Weights of a small image diffusion model.
Training: soap at rate 0.0042, 7500 steps.
Data: 22605 training examples, 63.7 epochs.
Rows from block 7 of a small image diffusion model, named by matrix and row number. Rows with one number belong to one channel. Each number is 128 + 32 x the weight over its row's rms, rounded and kept within 0 to 255. All counts start at 0. After the name is the row's rms in percent of the matrix's.
After each channel's rows are labels from the 100 images, of 14976 (inputs lightly noised), where the channel reaches its highest value: "responds to" is what is common among them; "colour at peak" is the nearest of a few named colours to the mean colour under the peak. Only what is clearly more common there than usual is listed. The data: stained colorectal tissue patches (NCT-CRC-HE-100K). In brackets: how many of the 100.
# convs0: first 3x3 conv (model.mid.1.convs.0.weight, 288x288x3x3, each kernel summed), inputs 0-95
# convs1: second 3x3 conv (model.mid.1.convs.1.weight, 288x288x3x3, transposed, each kernel summed), outputs 0-95

convs0.27 108 [191 148 134 106  49 137 143 138 113 104 117  97 118 135 110 160 161 155 111  82  92 145 120 153 156  51 136  71 135 136 156 144 187 168 151 152  74 129  99  98  99 148 141 120 106 121 113 163 160 113 143 161 127 155 150 131 160 119 144 153 115 163 118 103 134 164 107 130 143 119   0 171  71 111 123  91 123 160 135 147 160 116 106 117 108 106 119 143  46 157 138 155 111 118 135  84]
convs1.27 108 [ 93 140 120  61 199 150 135 125 127 114 149 111 148  97 166 137 125 119 100  95 142 100 137 167 111 147 107  80 107 126  89 124 123 147 165 110 172 157 131 128 112 153 122 177 122 124 138 139 181 130  75 138 114 142 131 109  95  90  95 129 108 108 155  96 141 156 135 156 145 139 204 103 191  98 147 175 169 110 172  89 100 168 120 127 123 148 132 159 193 134 154 132 151 124 125 154]
responds to: tissue: tumour epithelium (34)
colour at peak: pink (73)

convs0.125 102 [ 97 126 163  80 159 155  94 106 157 119 154  94 220 167 192 166 144 179 107 137 156 103  98 137 145  98  81 129 160 198 116  69 103 154 154 127 150  66  72 106 117 100 112 126 145 133 180 154 174  96 146 187 130 117 100 153  79 170 116  75 157 114 105 140 152  94 153 104 190 126  87 114  63 136 168 125 126 169 123 132 101 157  92 144  99 131 158 155 211 133 149 100 191 115 169 150]
convs1.125 093 [141 141 145  81 111  85 127 163 115 109 102 247 157 184 125 108 150 119 144 123 183 110 131 132 147  94 180 122 121 106 142 122 125  83  84 114 129 104 168 111 101 141  93 109 119  62 125 130  97  91 170 107  95 106 128 132 123 162 120 155  65  80 182 133 128 125  86 167  77  91  93 223 150 144 141 104 119  94  97  98 170 101 131 100  91 149 103  81 138 146 130 117 123 203 183 143]
responds to: tissue: mucus (69)
colour at peak: pink (85)

convs0.251 064 [172 137 183  88 184 199 128 159 159 146 122  97 172 146 117 142 157 141 130 138 142  93 119 109 109 129 125 124 163 172 161 130 139 111 150 154 135 195  66 204 134  79 114  91 125 134 137 153 154 122 162 159 133  78 110  91 121 124 147 129 139 123 100  99  51  78 137  84 193 165 111 173 133 201 103 124 148  84 143 127 124  66 105 149 150 139  97  78 133 120  75 114 105 174 128 127]
convs1.251 066 [ 96 150 112  80 105 154 170  87 115 121 146 137 108 109 126  80 173  80  99 132 146 178  88 127 120 104 114 166  83 125 130 130 112 126  70 139 118  85 121 165 153 157 114 172  82 117 100  99 107 116  97 116  98 105 148  79  51 136 164 101  94 177  98 110  80 117 101 103  46 128 114 142  89 137 153 144  86 155 163 205 150 177  85 111 115  87 109 126 159  95 104 151 176 107 163 172]
responds to: tissue: cancer-associated stroma (34)
colour at peak: grey (50)

convs0.100 112 [ 91  84 179 152  53 107 139 190 114 135 140 153 131 107 157 160  91 158  88 153  95 168 157 147 177 124 104 141 135  98 161 123  91 120 130  69 120 192 145 149 119 124 146 118 161  78 126 148 165  89 116 159 132 149 140 151  95 136  71 150 133 116 101 161 165 149  56  74 161 103 130 164 126 174 128 104 120  88 174 117 146 128 144  92 146 132 124 124 127 163  85 108 135 101 125 112]
convs1.100 112 [107 176 175 165  76 202 135  32 108 106 139  90 124 176 116 161 119 125 147 132 182 158 155 104 147 117 109 151  82 155 127  90  61 109  81 155 108 124 139 126  94 128 109 155 151 150 168 118 124 125 114  73  80 109  81 142 179 147 167  95 124 100 162  72  81 118 119  93  91 193  60  96  83 120 129 130  73 117 109 162 144 133 149 187 132 142 143 143 109 148 117 126 102 170  96 180]
responds to: tissue: lymphocytes (62)
colour at peak: brown (43)

convs0.49 103 [139 113  92 142 118 120 150  95 138 119  73 126 104  88 133 124 158 161 158 144 151 122 105  81  91 139  76 134  87 112 133 101 130 121 135 145 146 127 133  44 129 149  68 133 110  85 120 189 135 167 123 179 154 170 117 133 140  97 111 139 151  77  97 126 165 131 125 106 141 100 117 127 121 139 118 177 120 131 198 163 103 123 137 116 100 151 108  79 130 149  84  96 124 108  61 199]
convs1.49 108 [160 106 110  91 183 147 160 199 106 165  84 110 148 107 142 137 148 136  95  97 122 140 152 156 171 127 146 130 122 131 183 184 227 148 143 125 109 166 138 136  94  69 108 109 121 176  89 124 160  88 186  86 133 103 125 117 136 135 146 172 106 179 102 141 132 129 152 160 121 155 106 150 124 141 180  92 145 129  74 103 132 141 128 104 128 144 181 135 168 150 118  87 139 150 111 129]
responds to: tissue: cancer-associated stroma (39)
colour at peak: pink (66)

convs0.177 089 [ 70  74 121 107  49 166 107 168 155 121 155 110  91  93 168 135 131  91  90 155 102 150 109 105 130 140 105  82 148 117 111  99 164 121 183 140 183 187 115 122 181 110 153  73 116  95 103  99 183 151 146 130 160 123 116  97  99 170  85 117 197 121 117 156  79 145  96 165 149 156 146 178  90 134 113  93 188  56  94 145  83 123 164 128  60  96 127 163 192 132 118 162 150 179 122 177]
convs1.177 092 [140  99 125  90 154 153 131 153  86  91 126 155 174 105 100 157 159 152 180 115 101 170 134 152 107 112 122 172  91 171 199 172  91 124 101 137  99  85 146 118 143 125 129 105 130 103 219  62 137 151 129 156 127 143 111  92  73 124 130 112  59 135 139 147 159 148  96 113  65  97  96  92 144 163 109 136 168 108 102 119  99 155 108 132 117 222 131 125 119 106  84 108 108  67 125 111]
responds to: tissue: cancer-associated stroma (59)
colour at peak: pink (77)

convs0.94 138 [127 162 146 153 141 181 184 172 175 118 195 187 123 101  70 104  89 118 121 129 120 117 233 129 133 150 114  78 100 142 102  83 131 185  56 147 102  47 114 125 109 115 131 123 136 122 144  85 119 118 106 107 141 131 150 155 101 122 137 169 108 156 114 120  87 110 107 140 117 136 117 142 198 179  79  72 162 112 108 138 128 121  77 173  98 166  78 156  91 176 131 128 128 112  83 112]
convs1.94 122 [ 79 134 113 161 139  92 132 145 148 128 145  66  68 115  83 137  97 106 120 151 179 163 123  93 153 174 161 120 176  66  98  84 119 101  85 133 121 121 103 128 121 136 137 154 187  71 142 158 147 136 147 156 131 158 164 133 184 165  78 160 149 127 129 105 114 156  70 144 214  86 129 104 124 122 102  55 162 125  99 140 120 116 118 167 107 104 109 122 141  62 155  84 115 143  98  62]
responds to: tissue: adipose tissue (60)
colour at peak: white (63)

convs0.240 124 [ 57 166 170 168 125 113 201  31 136 144 166 108 156 104 104 136 167 116  29 124  76  95 100 107  91 108 133 131 106  90 204 205  97 105 144 114  48 112 156  60 135 130 141 103 145 165 101 154 176 115  85 177 165 199 122 178  90 158 110 100 143 142 138 136 127 147 194 119 141 108 173 177  47 122  82  97 120 103 144 138 161 133 143  95 139 130 147 134  89 148  94 125 134 170 156 111]
convs1.240 127 [143 143 111 167  92 116  87 142 109 101 106 130  86 142 125 140 142 230 161 105 109 137 117 115  88  74 170 130 104 150 129 127 174 101 146 130 108 144 164 140 111 134 113 111 152 174 107 182 134  74 143  67 161 115  38 154 155 103 121 119 140  74 131 142 177 115 181 121 109 112 113 122 120 112 113 159 140 114  95 180 145 139 151 135  71 118 110 159 155  98 139 108 142 133 152 102]
responds to: tissue: lymphocytes (82)
colour at peak: brown (73)

convs0.199 090 [173 125 147  94 166 146  99 139  74 161  94 126  62 101  44 169 168 153 118  76 121  78 167 143 212 137 114  70 121 119  96 146 189 136 145 135  86  64 149 108 136 145 145 124 183 133  99 137 143  81 123 100 128 127 158 115 159 115 220 121 174 131 116 172 138 131 129 128 148 112 168 178 162 165 148 111 148 121 111 115 112  63 145 108  99 170 206 118  90 171 124 162 121 158  82 130]
convs1.199 104 [164 142 119 128 133 150 153 168 124 149 174 125 150  68 143 127 130 164 117 150  88 182 116 108  95  84  88 105  92 130  98  96  81 138 110 124 186 191 177 118 110 103 155 142 122 153 150 109 157 157 115 111  62 210 132 142 144 153 163 115 123 107 171 145 144 137 138 105  89 149 142 146 165 137  61 159  78 103  91 108 141 171 154 116 135 142 132 138 171 162 111 117 125 159 159  71]
responds to: tissue: lymphocytes (46)
colour at peak: grey (49)

convs0.282 132 [114 159  80 118  70  83 150 127 159 127 162 177 144  96 112 154 150  68 123 141 126 127 120 131 130 172  83 151 124 121 110 100  47 109 155  86 106 120 150 195 152  98  78 130 140  99 139 154 126 130 119 134 148 198  74 169 160 134 127 115 150 102 168 121 137 194 111 165 185 136  75 153 189 120  97  45  80 129  44  93 115 114 147 114  90 126 169 119 109 130 154 148 125 152 143  96]
convs1.282 140 [105  88  87 102 145 118 125  77 151 104  68 152 108 138 169 170 117 171 100 143 142 175 137 177  71 119 138 145 167 190  48 141 166 125 118 116 134 123 135 149 164 108 111 104 160 133 154 173 147  88 135 132 157 103  86 178 151 141 170 132 126 150 133 111 136 189  93 145  92 169 115 129 161  87 144 206 164 119 104 136  96 111 155 192 134 170 133 134 126  95 120 125 177 144 120  98]
responds to: tissue: debris (99)
colour at peak: pink (88)

convs0.60 094 [111 129  93 156  87 116 127 125 117  84 185 137 154  95 121 175 127  77 118 129 115  95 161 103 166 168  77 129 160 105 169 108 140 104 127 208 105  75 104 126 150 104 123  95 112 147 193  51  95 109 146 126 101 199 102 115 124 151 106  95 105 158  73 122 189 149 113 103  88 116 175  93  84 152 112 130 121 108 167 118  30 125 129  86 144 115 138 149 133  88 126  88 113  89 135 126]
convs1.60 091 [207  85  41  68 150 112 116 149  70  76 114 124 138 151 149  73 149  93 125 118  55  91 107 118  89  63 125 107  94 111  95  72 147 121 125  91 159 193 192 130 157 133 119 113 119 167  64 114 134 172 103 174 144 142 155 109  32 133 135 140 159 103 125 113 152 130 155 136 161 110  83 121 138 119 129  93 180 149 127 121 144 146 135 209 152 114  70 161  92 110  97  98 130 130  96 174]
responds to: tissue: smooth muscle (63)
colour at peak: pink (85)

convs0.1 112 [123 105  96 167 178  88 141  91  90  80 156 185 126 151  83 115 133  63 141 114 115 154 132 123 123  77 154 123 143 141 126  94  65 101 129 165 106 175 148 136 124 144 147 176 121 142 153 108 123 120 176  86 172 184 125 129 143 116 123 187 124 150 172  91 139  70  64  82  96  98 128  94 125 163 111 110  94 158 119 160 193 135 182 117 150 196  48 161 126 138 148 122 138 132 155 144]
convs1.1 106 [134 128 124 133 174 136  94 117 127 133 181 115  41 118 100 158 125 151 144 123  84  84  76 160  82  63 135 146 151 122 111 136 106 130 176 128  79 133 117 114 120 155  81 118 155 109 124 142 106  92 114 130  78 119 151 139  57  98  90 159 154 152  94 124 174 127  97 134 114 113 111 120 128 112 125 125 140 154 142 135 181 134 109 113  80  97 150 123 146 163 128 133  92 176 133 121]
responds to: tissue: smooth muscle (71)
colour at peak: brown (31)

convs0.146 104 [154 109 159 112 180  56 120 214  98 165  89 169 145 104 157 145 164 146 130 116 110 155 131 131 137  87 169 172 129 127 100 140 108 177 159 118  90 142 157  76 124 128 103 113 190 146  57 125 119 169 103 141 130 173 138 120  98 113 189 109 125 185  95 158 101  64 172  83 140 187 168 107 132 150  75  51 150  99 118 110 101 179 128 148 156 139 177 131 162 152 121 159 169 137 102 211]
convs1.146 113 [128 170 117 121 171 130 123  23 147  83 125 143 126 181 142  99 148 135 136 129 174  82 114 158 107 186 107 151 158 137 109 162 181 125 129 127 172  58 118 144  99 108 164  81  72 117 177 132 133  73 104  77 118  95 160 178 130 125 163 144  99 120 137 111  86 172  84 109 121  67 112 134 141 100 141 184 136 166 138 111 143 112 154 142 104 138 112 140 187 130 110 103 111 120 164 129]
responds to: tissue: debris (90)
colour at peak: grey (72)

convs0.160 077 [152 152 146 146 134 125 106 129  89 127 143 166 125 146 148 137 133  97 104 165 153 110 128  84  88  54  99  97 150 113 136  86 114 123 124 191 204  68 121  69 120  76 126 185  99 171  98 131 199 116 178  79  87 112 106 150 153 164 145 154 136 127 107 117  58 164  43 127 112 160 111 150 102  70 180 183 119 123 161 123  94 146 137 148  98 135 119 138  88 158 133 104 148 135 105 100]
convs1.160 071 [144 110  72 127 173  70  88 144 124 146 100 124  99  84 151 103 120 130 136 169 136 133 120 133 139 168 131 152 190 117 117 168 123 123 131 137 117 138  84  79  91 141 114 117 124  88 188 136  80  71 169 164 155 143 131 123  89 155 104  69  53 172 138 165 128 152 154 143  84 134 164  97 192 156 113 116 166 155 140 171 114 118 140 126 119 185 127 149 145 198 165  86 136 155 115 103]
responds to: tissue: debris (33); tissue: normal colon mucosa (29)
colour at peak: pink (82)

convs0.286 094 [ 77 182 112 108 128 145 153 117 114 141 140  98  72 148 185  66 102 115 156  85 114 144 131 119 167 204 148  71 151 143  99  83 173 141  92 114 227 111  55 135 128 151 117 115 149 116 142  75 131 137  82 194 134 123 110 178 148 159 120 114 129 119 135 148 112  99 126 115 129 145 126  84 112 131 172 155 137  91 150 110  59  69 145 117 140 118  95  98 163 126 146 117 126 121  76 137]
convs1.286 108 [185 132 164 132 132 118  67 131 105 156 138  75 191  92 162 173 114 184  82 137 134 153 144 115  56 142  89 137 106  95 172  99  78 157 135 130 116  82 165 169  88 121 108 156  90  65 183 155 103 127 141  89 116 150 178  58 151  88 120 103 127 122 107 131 107 135 195 147  90 107 160 184 133 111 131 108 106 169 142 139 134 155 102 105  96  96 179 136 114 164 129 187 169 138 103 125]
responds to: tissue: tumour epithelium (87)
colour at peak: pink (67)

convs0.183 094 [102  86 100 153 116 104  96 118 123 104  86 141 130 130  94  99 113  96 133  72 111 110 106  90 117  89 154 159 145 132 173 142 128 158 121 230  89 177 149 143 162 188 121 125 102  98 134 149 122 166 133  95 170  81 126 165 114 133 127 160 107 187 120 173 186 159  81  97 130 139 124 101 119 158 137 176  72 139  73  66 190 116 118 104 144 127 140  79 147 107 143 133 139  85 169 108]
convs1.183 081 [125  75 110 107 131 148 131 119  56 210 158 112 118 121 132 143 155 149  82 148  81 154 178 115 108 101 134 107 214  93 122 139 109 116 149  76 119  99 112 124 123  51 143 138 130 153 133 143 125  72 206  73 117 111  94  79 176  73 148  99 166  99 112 128 102  84 124 171  56 131 138  72 124 160 122 108 121 126 140 147 157 141 106 171 108 135 137 160  80 123  85 149  95 120  80 177]
responds to: tissue: lymphocytes (85)
colour at peak: grey (59)

convs0.173 093 [136 117 149 163 141 144 124 154 137  82  98 125 184 108 148  74 150 159 120 193 116 151  79 153 102 136 146 125 105  69 153 180  61 139 166 204 101 108  90  97 108 100 139 157 103 132 143 151 103 106 112 110 120 174 113  98 129 132 123 123 111 122 161 100 163 126  63 105  69 155  34 110 160 108 118  84 142 155 194 113 137 154 115 107 120  93 145 126 149 116 105 103 154 173 126  95]
convs1.173 088 [183 139  64 117  85 155 113 133 184 106 108 105 105  98 122 102 157 158 104 159 111  66 162 108  90 103 151 154 149 119  87  74 134 194  94 137 130 141  87 130 110 124 125 163 112 121 130 133  48 141 153 110  97  99 100 134 115  40 130 160 151 129 143 150  74 141 175 189 130 109  69 201 148 160 114 118 114  83 158  82 159  93 178  87  84 120 115 116  81 103 134 100 154  67 118 116]
responds to: tissue: adipose tissue (100)
colour at peak: white (100)

convs0.87 092 [169 113 151 182 173  96 109 126 123 126 135 178 169 127  95  83 164 128 138 140  62 135 134 157 143 180  95 121  91 116 118 114 125 119 147 204  76  82 104  60 128 127 116 148 113 161  91 117 140 115  89  71 112 104 142  95 136 154 125 135 116 106 119  95 206  97  95 110  61 113 173  93 133 152 106 111 128 130  95 101  97 161  58 114 125 108 140 115 123 169 151  91 102  95 180 175]
convs1.87 090 [124 142 102 167 168 132 149 155 117 113 184 152  86 125 138 117 148 134 112 128 155 139 115 107 188 135 149 138 115 106 133  93  79 132 162 147 119 176  82 164 149 122 101 140 108 226 140 163 113 172 142  63 119 133 133 117 145 123 162 118 129  94 178  88 146 210 130 200  97 182 144 160 108 148 116  90 149 173  57 167 168 198 180 158 109 121 124 102 162 144 118 113 140 148 100 101]
responds to: tissue: mucus (77)
colour at peak: pink (69)

convs0.269 078 [115  99 118 100 213 147 128 134 142  79 119 101  99 110 137 113  93 127 114 122 109 105 113 120  77 106 179 128 124 138 100 132 160 113 198  74 149 125  96 124 125 231 101 155  95 103 185 164 125 136 201 126 116 143 136 110 158 124 161 116 107 101 156 151 106 150 135 125 169 159 111 110 112  91  93 178  85 171 135 124  88 143 128 173 119 126 142 119 200  89 101 108  85 141 126 143]
convs1.269 076 [ 92  99  67 146 133 137 101 162  91 138 145 131 130  61 109 178 157 117 110 134  80 145 130 106 143 154 144  92 183 169 125 110 140 123 116 147 167 172 131 201 137 100 143 120 135 159  92 112 115 108 112 155 131 176 149  85 169 176  94 128 164 133 181 161 124 131  92 161 134 132  62 170 157 146 111 105 121 123 100 181 141 101 183  80 145 140 127 158 149 109 125 122 161 188  94 132]
responds to: tissue: normal colon mucosa (82)
colour at peak: grey (52)

convs0.244 115 [139 120 158 121 157 112 210  80 178 161 152 171 126 156 153 176 127 107 131 181 147 119 123  85  98 175 135  85 122 123  74 146 110 142 143  69 168 102 130 111  84 136 109 137 123 183 152 100 120  69 100 153 128 119 132 132 102 163 104 150 163 154 105 107  76 104  99 115 118 134 174 149 114 153 160 192  91 125 106 100  85 140 118  71  97 147  98 130 149 118 133 160 161 138 137 102]
convs1.244 105 [127 108 143 136  83 142 124 145 111 103 107 151 143 159 152 109 169 182 120 101 132  65 118 107 126 127 174 152 146 128 147 122  99 158  75 105 140 142 159 150  77 138 174 169 169  68 141 131  94 143 150  65 142 123 121 136 164 130 120 146 149 170 158 192 165 205 132 125 151 146 146 127 122 138  63 142 154 211 135 154 117 143 109 148 160 183 139 160 138 122 134 126  99 154 155 112]
responds to: tissue: mucus (66)
colour at peak: pink (76)

convs0.28 113 [ 25 121  99 160  67 120 128 169 149 114 147 111 104 136  99 151 151 191 137 141 133 121 125 151 104 195 100 165 120 123 203 131 168 122 118  70 109 143 171 153 146 126 135 183 111 108 122 132 146 130 143 191 150 114 118 150  94 146  88 126 120 115 134 139  83 102 137  77 153 113 174 125 255 137 140 134 134 115  92  98 125 153 147 116 128  86  84 136 172 116 150 119 131  61 131 141]
convs1.28 126 [218 130 128 135 153 131 134 106 127 116  95  92  76 104 159 126 137 165 133 161 141 148 195  88 166  98 107  84 149 118 140 155  60  69 115 124 147 149  98 121 129 139  97  90 116  86 139 114 142 130  93 114 110 197 127 142 133  92 147 123 176  82  83  73 150 133 166 158  90 104 123 144 108 120 125 136 145 137 168 181  97  68  87 180 164  88 107 142  86 125  80  58 106 145 159 125]
responds to: tissue: lymphocytes (86)
colour at peak: grey (89)

convs0.209 079 [ 89 180 123 190  70  94 103 148 151 161 140 106 100 117 137 113 101  84 105 153 114 129 157 142 141 110 143 165 110 116 170 123 107 136  72 134 113  94 146 172 128 114 114 109 108 121 136 100 139 130 105 148 143 212 135 155 130 136  79 118 108 212 134  80 134 147 115 157  74 162 107  49 126  96 193 115  65 147 168 130 156 131  70  96 161 111 145 131 102 105 114 117 173 126 124 132]
convs1.209 084 [104  85 132 112 176 112 120 127  85 149 148  98  95 101 171 119 102 150  95  92 182 156 129 107  85 121 107 167  94 169  87  77 150 154 140 174 175 115  94 163 156 142 196 153 143  97  93 144 143 138 211 110 151 158  57  85 160 131 158 133 169 117 133 126 131  33 123  97  80 105 148 165 159 127  88 121 165 230 100 109 119 127 157 113 186  92  80 164 159 174 154 145 132  96 153 163]
responds to: tissue: smooth muscle (43); tissue: tumour epithelium (34)
colour at peak: pink (72)

convs0.37 074 [ 99  66 165 187 202  99 139 136  75 128 181 108  47 115 107  47 156 107 134 124  77 134 131 132 107 118  81 101 114  83  76  84  62 120 104  83 141 132 110 114 105 158 127 135 142 109  77 133 104  73 144 185 132 133 136 125 105 157  68 171 116 107 144  87 104 101 154  90 120 146 141 143 119 152 139 119 121 187 124  85 117 152 145 131 124 180 124 168 114  92 118 108 112 141 132 182]
convs1.37 078 [ 92 146 136 121  91 113 133 111 164 121 133 100 164 101 159 172 160 176 123 165 134 185 119  73 134 157 183 150 163 130 145 139 145 156 145  71  96 136  85 146 160 125 144 166 102 122  99 149  80 132 150 129 189  87 100  99 180 143 179 115 137 101 149 140 131 130 133 122 170 121  38  79 137 108 138 149  96 113 117 167 110 145  77 161 123 143 120 138 126 109 158 157 144 118 153  98]
responds to: tissue: normal colon mucosa (43); tissue: lymphocytes (30)
colour at peak: brown (39)

convs0.16 102 [ 98  84 130 103 113 105 100 120 146 162 153  91 118 118 140  85 164  94 159 145 116 164 102 128 146 102 163  96 125 125 144 130 121 115 149  85  86 108 153 179 117 185 146 165 141 143 172 172 171 110 172 120 117 149 136 152 101 145  47 133 105 202 100  88 105 117 128 193 152 156  57 116 128 107 140  75 112 133  71  88 165  93 134 143 168  47 126 155 113  59 174 155 134 128 117 117]
convs1.16 104 [145 126 110 100 154 164 151 166  89 127 120  85 130 101 144 189 184  75 122 106 132 127 138 123 154 149 151 142 155 143 102 122 155 171 120 148 132  85 115 100 152 108 146  75  65 117 142 145 121 105  95 142 113 142 122 122 127 108 143  51 128  70 122 139 135  78  72  72 111 158 210  75 144 127 117 170 102 175 136 154  86 128 156  96 148 177  90  85 136 117 135 148 188 131 155 122]
responds to: tissue: normal colon mucosa (72)
colour at peak: grey (46)

convs0.175 066 [154 136 115 157 166 140 133 124 101 113 164 108  66 124  67 181 104 163 132 155 152 120 102 134 135 195 125 116 125  69 193 150  93 144 149 176 161 137 116  81 123 116 102 100 119  84 112 105 101 140 110 194 128  86 225  87 126 130 170 101 103  87 193  77 123  70 166 109 149  87  83 160  96  98 129 121 118 112 153  99  92 173 140 108 130 146  65 122 110  93 158  93 157  91  88 111]
convs1.175 073 [ 87 132 163 141 113 153 113 104 153 124 164 151 192 185 146 195 125 124 122 119  92 183 103  83 139 107  96 125 132 172 112  55 148 134 155 124 105  90 108 151 122 132  94 148 168 161 137 128  88  61 159 147 110 162 115 207 149 137 125  63 158  96 103 135 101 148  85 131 135  75 113 104 159  45 207 154 121  74 129 112 155 115 136  86  64 146 175  83 167 165 127 110 119 188 142 119]
responds to: tissue: tumour epithelium (39); tissue: lymphocytes (33)
colour at peak: grey (60)

convs0.93 067 [160 179 139 128  90 151 119 132  99 108 124 121 126 171 124  86 157  98 128 162 134 171  96 108  91 107 206 149 122 105  80 147 123  94 118 157 111 155  58  98 129  70 114  98 113 100 106 126  89 159 115 149 115 158 114  74 160 133 107 152 156 139 104  69 109 187 166 203 125 124 132 165 133  86 185 151 124 129 158  85 124 138 136 162 119 158 169 155 151  74 167 138 194 116 144 107]
convs1.93 068 [ 51  81  95 117 145 128 138 132 115 163 128 186 108 113 142 146 145 147 146 133 126  70 153 104 155 112 158  86 116 123 152 142 149 118 158 128 128  85  97 177 173 148 144 124 139 122  91  81 198 122 155  80  84  87 113 158  62 114 178 135 106 145 190 172 187 123  70 143 108 132 135 120 147 123  90 133 113 140 116 165 139  90 136 147 140 106 140  94 138  88 135 147  65 149 132 154]
responds to: tissue: adipose tissue (47)
colour at peak: white (61)

convs0.151 096 [143  87 102  81 123  78 131 199 131 108 101 158 143  84  74  57 108 150 123 159  97 160 148 106 123 151 144  29 109 121 154 147 107 203 133 155 130 129 139 116 128 147 117  77 171 120  76 117  77 150 120 145 132 130 117 154  76  87  78  81 160 150 114 157 109 141 117  99 112 190 102 114 129  95 139  80 147  96 139  92 162 131 111 101 129  63  65 141 138  41 110 165 105 165 165 135]
convs1.151 097 [ 89 130 139 134  52  86 142  11 117 130 129 143 141 118 192 124 153 101 135  79 107  74 145 168  93 107 102 175 182 152 116 139 131 114 139 164 162 149 110 170 141 116 168 112  90 165 185 150 131  94 126  78 148 132  83 126 135 220 232 108 151 124 142 113 125  70 136 201 152 143 152 156  92 139  97 187 133 100  83 134  95 104 180 134 127 170 159 141  74 120 144 155 150 154 136 131]
responds to: tissue: debris (91)
colour at peak: grey (61)

convs0.245 088 [145  61 123  82  93 186 138  58 115 125 161 139 113 116  99 167 145 189 145 140 161  93 130 119 123 132 117 174 149 116 156  72  74  99 120 131  86 153 181 131 124 121 142 223 197 100  97 126 144 138 131 116 124 130 213 139  76 122  91 139 216 177 116 149  68 131 142  87  68 169  95 191 231 124 111 138 124  78  99 129 153 144 127 120 140  82 111 149  76 117 121 142 123 101 134  92]
convs1.245 096 [ 58 181 149 170 124  70 121 164 183 133 137  79 134  97 151 126 119 113  97 130 147 147 147 143 167 130 151  91 112  92 162 146 131 125 150  64 138 131 131 134  83 128 135 130  95 143 200 121 138 167 125 131  59 114  78 158 156 156 149 114  99  62 152  81 134 193 123 149 177  92 110 106 193 145 139 142 145 168 123 142 121  95 140 143 118  93  88 128 147 142  86 104  91 136  61  57]
responds to: tissue: lymphocytes (61)
colour at peak: grey (60)

convs0.39 092 [124 166 120  93  73 148 145 151 137 135 105 117 118 103 147 134 154  95 130 187 116 121 136 129 156 145 137 128 125 136  88 147 124 148 129 153 183  60 120 149 105 139 118 132 126 169 183 133 162 134  88 178 135 118 103  80 151 127 120 123 126 115  68 134 114 131 172 154 151 155  59 193  85 119 133 223 166 140 137 140 164 121 170 167 146 121 182 172 110 123 145 174 136 126 152 143]
convs1.39 092 [153 106 136 133 104 127 117 143 145 171 135  95  83 109  93 125 148 125 143 160 169 168 141 121 183 148  91 117  91 100 209  49 179 103 117 111 154  66  89 152 103  82 119 111  83  99  91 117 135 108 147 176 125 118  78 153 102 127 137 144  96  90 156 109 164 116 192 134 135 120 123 135 148  99 122  79 128 100 178 103  90 125 101 139 170 152 121 102 165 165 184 134 179 157  68 137]
responds to: tissue: tumour epithelium (35); tissue: normal colon mucosa (32)
colour at peak: pink (67)

convs0.144 082 [ 90 136 140 159  78  88 127  87 145 101 121  88 102 155 122 162 122 122 144  55 122 176  99 141 104  98 107  96 157  58  97  92  99 102 140  86 201 112 113 109 163 136 121  96  72 143 133 111 136 178 128  82 145 173 192 114 139 204 181 196  80 148 112  87 143  66 145  90 145 104  71 130  74 133 169 100 147 105 196 111 150 131  92 105  95 121 144 129 129 104 150 101 104 148 103 110]
convs1.144 088 [192 147 119 115 163 144 177  95 134 183 151 104 112 135 131  80 101  85  83  87  82 173 143  81 135 166  83 106 132  81 132  81 161 131 144 112  74 191 132 125 123 136  89 163 143 115 143 147 163  75 166 162 151  98 125 162 143 115 106  88  93 187  91 196 190 137 112 172 156 152 186 162 170  77 104 112 134 169 102 105 198 120 127 145 105 102  86 132  81 121 147 165 148 131 108 154]
responds to: tissue: smooth muscle (43); tissue: normal colon mucosa (28)
colour at peak: pink (77)